Rows from block 2 of a small self-supervised image encoder, named by matrix and row number. Rows with one number belong to one neuron. Each number is 200 + 20 x the weight over its row's rms, rounded and kept within 0 to 999. All counts start at 0. After the name is the row's rms in percent of the matrix's.
After each neuron's rows are labels from the 100 images, of 14848, where the neuron reaches its largest size: "colour at peak" is the nearest of a few named colours to the mean colour under the peak. Only what is clearly more common there than usual is listed. The data: crops of objects in photos (Visual Genome).
# u: gMLP up (value half) (model.blocks.2.mixer.u.weight, 576x384), inputs 39-77
# v: gMLP up (gate half) (model.blocks.2.mixer.v.weight, 576x384), inputs 39-77
# out: gMLP down (model.blocks.2.mixer.out.weight, 384x576, transposed), outputs 39-77

u.287,132,190,184,206,222,187,202,214,181,186,197,242,197,189,205,200,186,197,211,194,195,158,181,219,201,185,185,213,181,229,222,200,197,191,230,190,219,221,194,184
v.287,119,222,220,177,195,214,207,179,229,182,200,196,191,197,217,201,237,192,184,195,191,224,230,206,193,200,207,195,254,175,182,205,214,165,163,234,216,200,190,241
out.287,131,187,263,209,191,197,174,177,222,197,211,168,189,202,209,187,194,193,194,206,188,226,197,178,202,241,231,201,194,156,195,192,196,213,182,201,195,157,204,198
colour at peak: black

u.233,101,197,189,160,178,173,186,192,173,216,190,204,203,174,152,229,212,219,222,212,204,210,219,214,208,184,192,234,158,209,181,229,161,238,203,222,174,212,228,196
v.233,121,191,173,204,190,206,170,187,223,217,192,231,199,252,177,206,212,221,176,209,183,193,165,172,179,176,204,167,206,183,190,186,205,204,212,183,210,181,194,193
out.233,101,186,196,220,188,211,195,162,218,194,200,210,197,235,247,210,206,195,168,179,190,187,221,186,206,227,206,159,234,193,199,201,167,168,196,184,220,206,150,203
colour at peak: red

u.274,097,188,185,212,155,195,203,170,193,198,207,197,220,163,182,227,217,197,214,202,190,198,184,225,188,182,180,201,191,173,161,220,176,209,182,218,194,210,219,215
v.274,087,197,221,193,202,211,172,181,191,167,235,186,213,218,225,182,218,183,192,187,155,180,216,218,201,206,205,186,229,214,237,192,199,218,220,191,222,175,194,220
out.274,085,193,216,185,227,161,189,212,205,161,250,184,223,223,201,170,231,211,195,165,197,201,216,210,171,193,198,192,199,211,214,171,210,186,213,210,207,182,189,188
colour at peak: red

u.441,094,200,200,222,160,220,212,182,187,231,219,192,243,161,191,200,187,204,240,235,228,214,216,206,192,180,169,206,175,175,195,197,179,214,205,193,186,194,199,207
v.441,093,212,176,191,199,240,166,167,160,189,187,173,198,194,238,210,197,177,230,191,192,210,195,197,192,184,200,225,229,218,200,194,189,186,200,214,219,196,170,191
out.441,095,199,172,170,245,215,183,189,198,177,206,245,189,221,225,221,206,202,190,162,195,183,165,218,216,173,172,180,212,179,209,196,192,191,186,184,215,186,196,187
colour at peak: blue; red

u.500,115,206,188,204,209,193,193,192,211,196,214,171,227,186,194,205,187,215,226,185,157,192,217,212,179,208,189,174,211,176,210,206,186,180,191,190,186,179,181,188
v.500,113,188,199,227,171,236,190,215,219,202,193,220,176,240,207,211,220,216,162,198,194,205,176,173,204,197,206,212,189,206,174,185,219,184,205,163,176,240,236,153
out.500,123,201,185,205,189,199,174,202,159,235,180,230,184,179,164,178,236,208,173,212,200,182,202,192,229,170,213,199,170,204,179,180,204,225,216,204,201,206,179,186
colour at peak: grey

u.330,086,205,201,197,177,206,187,190,196,179,216,188,224,193,220,214,168,163,243,200,161,206,176,220,215,207,206,223,183,195,200,230,157,201,205,232,227,190,202,204
v.330,115,192,210,182,201,209,194,202,148,180,241,182,229,241,200,208,180,181,221,204,164,187,184,194,189,225,223,239,177,208,215,200,207,196,214,178,224,190,205,186
out.330,085,198,203,185,194,181,217,182,226,179,211,197,199,216,236,224,231,205,212,179,211,227,204,218,194,236,204,206,205,188,186,217,171,207,180,220,190,181,190,209
colour at peak: pink

u.102,115,231,214,218,201,204,224,213,209,195,230,206,229,236,195,176,186,165,158,223,192,229,167,189,194,187,215,153,222,220,211,203,202,191,245,212,198,155,184,196
v.102,138,222,190,182,215,217,223,196,185,206,209,185,202,210,204,211,222,208,166,220,184,224,140,192,167,170,241,165,241,187,171,197,198,186,193,203,181,197,190,196
out.102,120,190,207,238,192,186,228,216,194,214,178,172,212,216,188,205,157,206,230,214,202,193,260,211,210,230,186,206,190,178,168,204,207,196,172,170,205,243,218,214
colour at peak: green

u.388,090,190,186,217,186,173,191,186,192,179,206,173,197,177,201,212,193,197,233,182,207,185,196,243,191,191,189,247,198,183,188,234,157,185,177,206,232,196,216,211
v.388,092,206,202,182,240,189,187,226,199,181,211,233,234,194,195,212,180,174,194,197,198,206,205,199,214,223,158,207,181,177,233,234,202,194,215,194,241,202,196,219
out.388,079,201,183,202,218,160,206,201,217,199,179,183,193,218,221,196,160,187,189,168,196,214,199,217,209,216,191,231,202,202,223,227,178,170,195,189,225,194,196,203
colour at peak: black

u.25,083,209,180,164,178,189,204,186,184,205,201,195,233,173,189,206,210,212,244,214,199,190,208,225,203,207,181,217,191,209,198,230,145,217,164,210,207,225,211,217
v.25,071,191,177,189,209,175,183,199,192,196,202,214,230,201,185,226,209,192,231,210,153,189,190,216,202,213,193,211,199,184,217,223,159,210,204,182,188,239,192,202
out.25,072,170,191,224,210,202,176,204,229,204,159,214,177,205,178,210,169,210,211,213,219,173,191,178,190,171,215,223,193,215,244,188,188,210,214,213,227,172,223,204
colour at peak: red

u.456,082,196,181,187,183,203,190,185,187,197,194,186,216,184,204,206,194,200,235,196,185,196,184,221,211,216,187,214,191,210,201,256,132,202,190,210,194,228,198,210
v.456,114,195,204,202,213,210,178,194,214,209,200,240,193,217,179,204,171,220,192,224,191,185,184,185,191,189,210,182,174,195,203,190,200,191,181,170,230,223,217,205
out.456,051,210,174,210,209,223,223,197,175,182,206,232,170,209,190,182,251,206,183,187,204,237,222,218,196,181,150,234,208,196,188,219,212,193,147,213,216,168,224,248
colour at peak: red

u.455,084,206,175,185,203,204,179,183,197,185,216,221,241,203,200,194,178,190,238,196,171,208,197,224,221,202,174,202,203,204,213,243,117,209,189,203,215,218,192,205
v.455,072,197,171,182,191,175,173,175,190,205,205,225,230,216,209,227,169,199,205,188,192,185,162,209,183,210,203,185,197,214,222,227,153,200,176,171,208,191,184,200
out.455,059,230,198,190,223,221,178,201,215,179,234,203,194,219,180,221,149,182,183,215,226,236,211,222,193,214,182,171,214,186,220,228,197,206,182,174,226,211,211,247
colour at peak: yellow

u.462,123,172,176,180,190,176,213,197,190,214,172,190,199,147,154,208,216,224,227,216,182,195,193,229,176,199,199,237,172,192,161,217,190,219,151,218,196,229,222,190
v.462,123,190,205,203,223,199,147,189,211,201,199,194,213,228,222,168,169,198,215,182,209,210,190,190,207,213,204,234,192,242,241,206,197,182,221,154,217,220,181,173
out.462,120,180,210,234,203,176,187,185,213,184,231,212,189,206,182,188,228,207,128,188,174,186,189,198,203,167,203,168,198,216,208,188,246,194,241,207,195,160,214,174
colour at peak: red

u.120,116,238,195,221,187,205,202,222,221,161,207,193,209,248,163,195,179,197,204,225,187,217,204,218,224,219,167,180,230,189,239,211,189,218,213,198,225,174,208,198
v.120,087,208,217,200,199,209,222,218,187,163,237,195,212,261,183,166,185,194,204,229,164,201,205,190,222,204,179,178,236,190,212,202,201,217,237,182,206,185,205,188
out.120,093,190,217,230,197,194,205,206,210,208,208,161,185,193,229,184,225,208,180,185,202,176,191,187,195,206,223,183,216,198,191,189,204,169,186,208,190,182,211,189
colour at peak: green

u.347,107,178,195,209,182,209,180,192,201,226,196,214,208,190,237,198,212,195,258,196,229,195,211,194,220,204,181,235,182,185,195,193,189,217,198,198,201,189,206,232
v.347,129,183,190,226,202,227,174,183,198,212,191,210,188,192,251,212,226,206,224,173,234,192,178,190,197,179,197,208,168,213,199,190,197,215,178,174,213,184,233,190
out.347,114,222,230,180,218,214,194,195,217,220,191,209,208,217,215,185,200,208,223,216,205,206,213,223,206,201,223,205,178,203,172,228,208,230,184,241,202,214,190,184
colour at peak: orange

u.312,086,225,197,166,219,188,206,195,228,184,218,166,251,185,204,190,196,210,221,189,183,211,200,226,184,241,189,212,192,200,223,271,162,188,152,228,218,207,191,197
v.312,072,206,203,197,165,194,186,198,160,204,235,195,244,192,207,180,161,147,211,211,227,215,193,232,200,221,235,215,168,228,196,224,156,196,194,191,228,191,182,209
out.312,086,177,185,203,199,247,173,193,189,188,213,225,157,211,201,196,201,208,188,184,202,196,175,174,178,166,191,203,225,165,199,183,200,181,178,200,226,201,226,203
colour at peak: white

u.253,103,226,182,215,214,186,210,222,206,174,194,215,220,198,179,234,232,221,185,179,202,172,222,220,219,195,129,169,192,197,237,246,188,204,180,180,223,195,218,223
v.253,085,188,186,160,197,201,174,200,215,196,193,205,225,201,206,236,198,172,244,179,187,215,189,224,204,232,192,226,212,192,207,230,176,208,157,222,207,212,184,210
out.253,105,201,164,201,197,220,197,180,173,208,202,170,176,189,221,210,236,186,177,202,196,227,161,226,185,203,202,154,194,234,224,217,212,155,150,174,186,197,218,200
colour at peak: pink

u.165,103,195,224,184,171,197,191,166,200,185,210,187,214,197,215,203,191,172,204,216,167,220,221,211,192,228,219,226,208,189,189,208,167,220,185,230,196,184,191,213
v.165,100,200,205,202,198,242,222,209,216,229,207,179,192,214,213,193,208,181,179,191,241,225,194,204,229,185,198,212,251,211,176,208,212,194,213,221,192,214,196,175
out.165,108,192,153,193,244,206,172,219,171,180,205,230,199,193,195,194,182,205,208,200,194,174,167,189,186,185,188,192,169,253,191,234,198,196,238,198,211,215,202,197
colour at peak: grey

u.254,138,197,192,209,210,235,212,211,237,185,205,185,189,240,198,202,207,192,196,200,174,178,202,200,212,205,170,170,274,167,226,193,206,202,195,171,211,202,219,216
v.254,167,205,185,193,191,177,211,202,168,197,188,196,208,171,230,205,221,225,185,170,199,194,167,181,167,199,225,195,155,218,166,201,201,170,172,224,181,205,204,190
out.254,131,205,207,212,223,214,188,202,215,194,229,220,179,236,171,218,177,202,169,211,174,192,204,209,210,213,179,176,222,179,225,206,206,222,236,144,206,190,204,204
colour at peak: brown

u.275,086,204,205,168,196,176,214,196,193,175,206,186,233,193,186,185,182,202,210,200,182,211,198,217,203,225,221,244,188,218,219,225,151,231,191,175,220,202,208,220
v.275,075,210,184,186,176,213,209,212,184,222,223,222,236,156,179,189,200,189,222,236,211,202,187,201,195,178,142,194,199,214,218,237,170,217,194,190,222,201,196,210
out.275,102,224,184,191,182,244,205,175,202,197,190,194,177,206,215,229,172,189,183,192,198,196,193,214,171,208,230,187,187,197,192,181,213,178,200,195,166,201,167,216
colour at peak: white

u.174,113,206,215,253,189,218,197,206,221,168,207,168,251,189,208,216,202,197,223,195,211,190,204,215,182,230,198,225,232,177,202,219,196,200,171,201,187,179,188,202
v.174,105,190,223,230,167,229,189,208,202,209,182,209,248,229,187,238,174,184,243,253,214,173,206,166,180,177,206,190,202,172,187,195,199,182,212,195,169,206,189,227
out.174,119,182,204,196,231,208,157,197,192,208,225,189,202,162,185,191,237,186,178,229,206,212,217,221,208,221,213,205,241,208,231,206,224,217,189,204,209,209,180,230
colour at peak: cyan

u.339,110,187,189,169,166,217,163,203,201,157,197,197,235,190,211,194,187,225,241,211,186,206,198,194,185,200,181,219,194,181,251,192,186,200,175,216,193,179,198,217
v.339,094,198,212,234,237,207,195,209,195,206,232,184,178,231,219,206,224,202,160,188,162,196,188,206,208,208,208,183,226,213,166,188,220,183,204,166,200,210,194,162
out.339,114,210,192,186,201,194,189,197,169,231,179,224,184,195,157,197,225,207,190,208,179,190,216,197,257,179,228,196,185,178,165,218,207,222,227,218,181,224,170,196
colour at peak: grey

u.334,111,207,188,169,178,204,198,188,206,214,193,202,200,196,172,212,192,226,248,229,220,225,187,214,205,190,194,227,207,178,196,209,173,232,178,197,224,205,208,188
v.334,099,206,167,204,199,218,162,193,168,224,199,199,195,210,216,184,187,203,195,168,214,217,166,169,191,182,205,210,194,220,185,179,212,173,199,178,181,216,207,158
out.334,112,189,223,203,239,173,197,179,182,179,202,213,205,242,199,190,188,195,147,198,154,175,197,193,195,215,201,201,230,210,198,201,195,216,242,180,178,169,195,204
colour at peak: red

u.134,083,195,201,183,195,184,181,170,191,212,205,209,240,195,201,228,182,195,202,232,202,222,194,229,196,200,214,204,183,197,197,247,144,213,174,203,220,213,200,209
v.134,113,187,188,198,193,203,220,227,163,176,237,224,215,232,185,230,169,189,203,185,189,165,169,201,224,213,195,232,171,219,193,209,204,199,236,191,257,172,213,181
out.134,064,202,174,236,174,212,153,190,183,201,226,246,181,198,207,218,208,205,197,203,215,210,215,195,216,211,204,196,202,184,219,206,171,174,189,205,220,174,205,197
colour at peak: black

u.271,087,213,183,188,179,208,189,182,185,181,214,206,238,202,196,206,168,196,231,189,173,196,203,217,210,235,181,209,183,210,196,248,139,200,184,211,213,219,215,210
v.271,110,194,222,209,170,203,177,223,172,179,194,166,188,166,178,181,201,211,208,211,188,196,209,208,230,176,167,247,178,203,188,202,194,215,229,242,237,193,222,231
out.271,067,239,169,177,219,219,182,191,197,161,236,185,191,202,203,214,184,204,217,198,225,224,192,224,172,195,163,205,217,199,232,222,182,212,158,231,237,203,244,223
colour at peak: yellow; orange

u.487,123,217,217,173,241,222,205,218,216,216,226,227,199,210,153,240,163,190,194,211,184,213,189,200,206,209,195,224,182,235,184,208,195,184,196,180,232,211,189,153
v.487,079,193,196,186,199,210,213,202,187,188,225,185,261,219,194,203,189,189,238,222,178,217,187,224,187,218,172,223,202,181,235,232,145,211,176,173,203,184,184,215
out.487,143,161,184,192,191,190,182,217,203,208,200,192,203,173,218,209,224,221,196,197,181,201,198,201,208,214,186,196,212,194,218,202,202,206,173,187,176,195,211,201
colour at peak: brown

u.483,102,186,220,209,184,251,203,233,189,209,193,233,217,184,185,174,222,221,218,212,219,166,190,193,198,177,144,186,192,179,172,206,183,193,215,198,231,186,231,204
v.483,100,186,201,232,189,165,217,188,216,208,184,223,204,194,216,192,209,220,193,187,244,169,205,196,238,184,211,190,207,213,198,202,200,242,229,221,219,175,213,170
out.483,093,206,191,219,193,212,227,212,167,202,212,202,183,142,233,213,233,204,209,222,193,197,215,206,194,232,175,213,206,205,189,237,184,205,192,204,192,210,190,213
colour at peak: white

u.1,090,178,210,229,187,220,224,225,205,216,170,190,215,224,178,168,171,214,207,216,225,196,165,191,219,200,213,186,226,173,207,204,183,221,236,180,211,204,197,163
v.1,095,161,213,212,194,218,204,236,189,230,172,222,218,220,191,177,198,210,193,201,220,209,176,185,218,207,208,185,196,185,182,195,192,211,223,191,172,192,168,168
out.1,105,218,213,193,202,201,195,169,209,180,218,188,182,221,216,230,227,169,173,193,187,179,215,224,189,224,211,191,191,203,216,162,212,185,168,204,215,201,192,224
colour at peak: grey

u.95,108,226,188,215,211,220,221,211,212,207,211,222,211,226,170,200,189,194,206,248,210,225,201,216,223,184,168,173,223,193,222,200,186,235,222,183,185,178,193,204
v.95,113,202,160,195,194,190,191,196,139,191,204,208,202,199,216,185,185,191,214,201,222,221,166,178,158,186,235,220,177,232,189,198,209,184,191,205,183,198,180,186
out.95,120,187,206,186,195,189,196,197,170,201,187,205,208,205,235,192,219,227,214,181,207,213,193,186,203,176,185,226,164,213,170,201,164,194,178,220,199,202,202,176
colour at peak: cyan

u.194,089,206,180,183,174,198,202,172,186,196,220,197,240,209,197,193,196,181,226,189,165,196,172,211,187,193,195,191,194,199,193,231,158,200,200,218,205,213,199,222
v.194,110,210,179,214,171,200,175,179,199,189,224,167,203,180,203,204,196,153,206,193,180,212,194,246,175,173,201,231,212,198,204,212,200,200,198,233,196,196,167,190
out.194,086,203,183,205,162,214,219,199,200,199,198,185,217,208,172,207,222,245,220,185,236,226,195,200,194,186,192,204,184,176,161,236,202,182,173,227,176,218,221,178
colour at peak: white

u.531,093,200,162,200,168,201,201,221,215,190,195,214,221,225,203,233,179,197,226,202,221,207,165,208,214,202,176,194,183,186,209,225,170,202,206,211,203,170,171,218
v.531,106,215,182,225,167,191,183,218,211,194,216,195,215,205,169,213,178,217,195,211,192,168,171,193,202,185,197,213,183,198,212,193,203,196,195,163,238,168,200,223
out.531,076,185,218,212,183,219,242,165,218,193,209,197,178,199,224,204,209,177,210,212,206,195,203,228,177,222,199,190,245,222,160,190,237,168,192,230,227,160,169,189
colour at peak: brown

u.492,097,183,163,201,207,210,178,198,214,210,203,218,219,217,215,196,217,195,204,198,211,201,169,183,186,175,185,187,228,212,208,211,164,231,195,200,213,195,180,196
v.492,082,221,173,178,160,234,178,158,204,214,216,213,201,179,183,202,220,203,190,212,196,226,163,196,201,179,156,202,199,231,188,215,178,198,210,215,201,210,204,191
out.492,098,225,205,203,225,205,226,176,188,178,212,221,185,210,186,191,168,209,184,187,196,203,219,223,193,219,170,218,209,200,216,175,193,218,208,192,224,217,220,204
colour at peak: brown

u.443,103,190,181,178,209,212,188,177,172,218,210,215,183,207,224,184,181,200,209,230,213,219,185,180,175,197,212,196,192,238,199,188,185,187,178,201,190,212,223,201
v.443,103,204,203,203,172,174,145,207,206,173,212,189,225,196,191,166,196,210,250,191,233,174,215,199,193,199,212,220,196,189,245,191,194,197,199,190,244,180,191,182
out.443,112,215,189,221,175,207,215,238,189,162,191,171,213,166,191,244,191,195,207,179,201,176,175,228,218,208,168,203,212,187,200,216,186,208,218,185,199,200,229,213
colour at peak: brown

u.304,089,193,198,198,188,199,208,160,185,194,198,207,249,200,220,208,191,190,233,216,173,215,200,214,186,203,185,205,226,201,203,249,149,206,171,223,216,199,191,222
v.304,104,208,197,207,171,185,179,168,188,182,213,173,214,206,216,201,209,167,200,194,167,200,211,241,183,184,217,228,206,216,223,218,211,231,194,234,182,199,170,195
out.304,068,215,154,201,197,215,181,236,184,173,207,226,187,231,171,214,235,191,192,177,190,171,194,195,174,192,209,201,189,183,217,220,204,187,164,186,197,180,230,215
colour at peak: black

u.4,097,180,196,209,188,187,210,181,195,192,193,214,211,185,195,215,221,230,221,219,213,195,195,175,203,183,180,203,173,185,171,212,174,252,215,224,194,184,230,217
v.4,090,205,177,196,208,199,199,202,212,199,206,191,232,203,208,214,191,155,206,198,178,231,170,217,160,195,189,206,226,203,215,236,167,181,178,220,207,218,168,210
out.4,099,173,202,236,196,193,221,153,218,188,218,193,160,228,239,193,208,201,180,122,168,174,193,236,194,217,203,178,195,208,182,197,230,169,177,198,197,198,197,197
colour at peak: red

u.459,091,227,186,159,211,208,175,209,186,218,203,205,253,206,182,196,152,192,222,238,190,202,176,188,186,176,202,217,209,207,195,218,174,231,201,206,205,195,194,185
v.459,101,215,198,206,197,182,165,158,209,196,206,235,220,219,209,207,211,198,174,196,169,195,197,215,183,179,209,178,194,225,237,201,204,212,187,198,194,203,186,212
out.459,077,208,221,140,200,201,193,183,191,192,197,192,216,183,188,187,214,201,194,192,181,222,177,189,204,203,191,193,187,178,185,187,178,206,202,217,204,155,204,220
colour at peak: grey

u.67,100,222,207,215,165,234,167,167,207,180,198,178,193,222,188,214,210,163,215,202,161,231,203,214,174,229,228,208,195,179,192,203,180,210,185,191,183,207,208,247
v.67,120,206,155,220,165,191,201,204,192,190,193,229,185,224,191,207,190,216,211,202,206,152,205,214,224,198,179,177,200,199,223,194,208,196,221,168,203,214,220,220
out.67,116,179,174,179,234,188,160,223,180,182,190,231,219,203,213,194,203,208,214,200,209,190,168,191,189,168,191,206,170,216,203,242,185,185,219,204,175,200,190,174
colour at peak: brown

u.239,088,215,196,198,168,211,174,182,193,186,217,210,214,218,196,196,164,193,219,193,192,204,191,222,202,217,173,192,182,200,205,236,124,208,201,204,237,194,216,203
v.239,113,193,185,185,211,200,183,191,197,188,231,243,234,249,208,200,202,216,194,184,180,173,182,182,176,189,218,189,189,205,199,190,201,230,213,195,229,187,193,184
out.239,069,250,176,174,214,203,162,208,184,179,214,189,225,175,180,177,147,195,235,200,201,210,193,216,195,205,170,213,202,190,234,237,182,213,164,188,211,240,232,213
colour at peak: yellow; orange

u.160,115,211,191,223,199,189,198,172,235,192,184,167,195,200,169,245,188,170,171,196,179,209,155,225,206,189,221,224,188,223,192,213,185,208,192,172,193,229,212,186
v.160,071,234,158,174,191,196,210,197,196,176,204,172,209,197,218,197,194,175,221,191,184,229,181,221,193,207,189,213,176,198,205,217,170,188,160,230,204,242,194,202
out.160,114,208,215,184,191,197,178,204,185,173,192,210,193,182,182,153,227,205,187,177,185,198,230,212,183,223,166,197,174,200,173,222,201,205,161,251,202,177,196,225
colour at peak: grey

u.469,135,208,193,218,193,189,207,209,234,177,191,162,236,195,203,224,209,199,219,176,209,198,196,228,208,213,209,219,217,176,207,214,199,229,195,212,185,211,180,185
v.469,089,220,187,191,196,203,199,201,196,195,209,187,236,211,174,197,194,200,216,218,180,227,195,233,184,191,176,194,214,211,215,256,157,240,194,211,216,208,197,211
out.469,141,213,176,185,210,204,153,238,166,195,221,204,192,168,195,197,233,181,200,226,195,191,201,225,206,181,205,215,208,203,234,191,214,207,178,194,213,186,184,257
colour at peak: white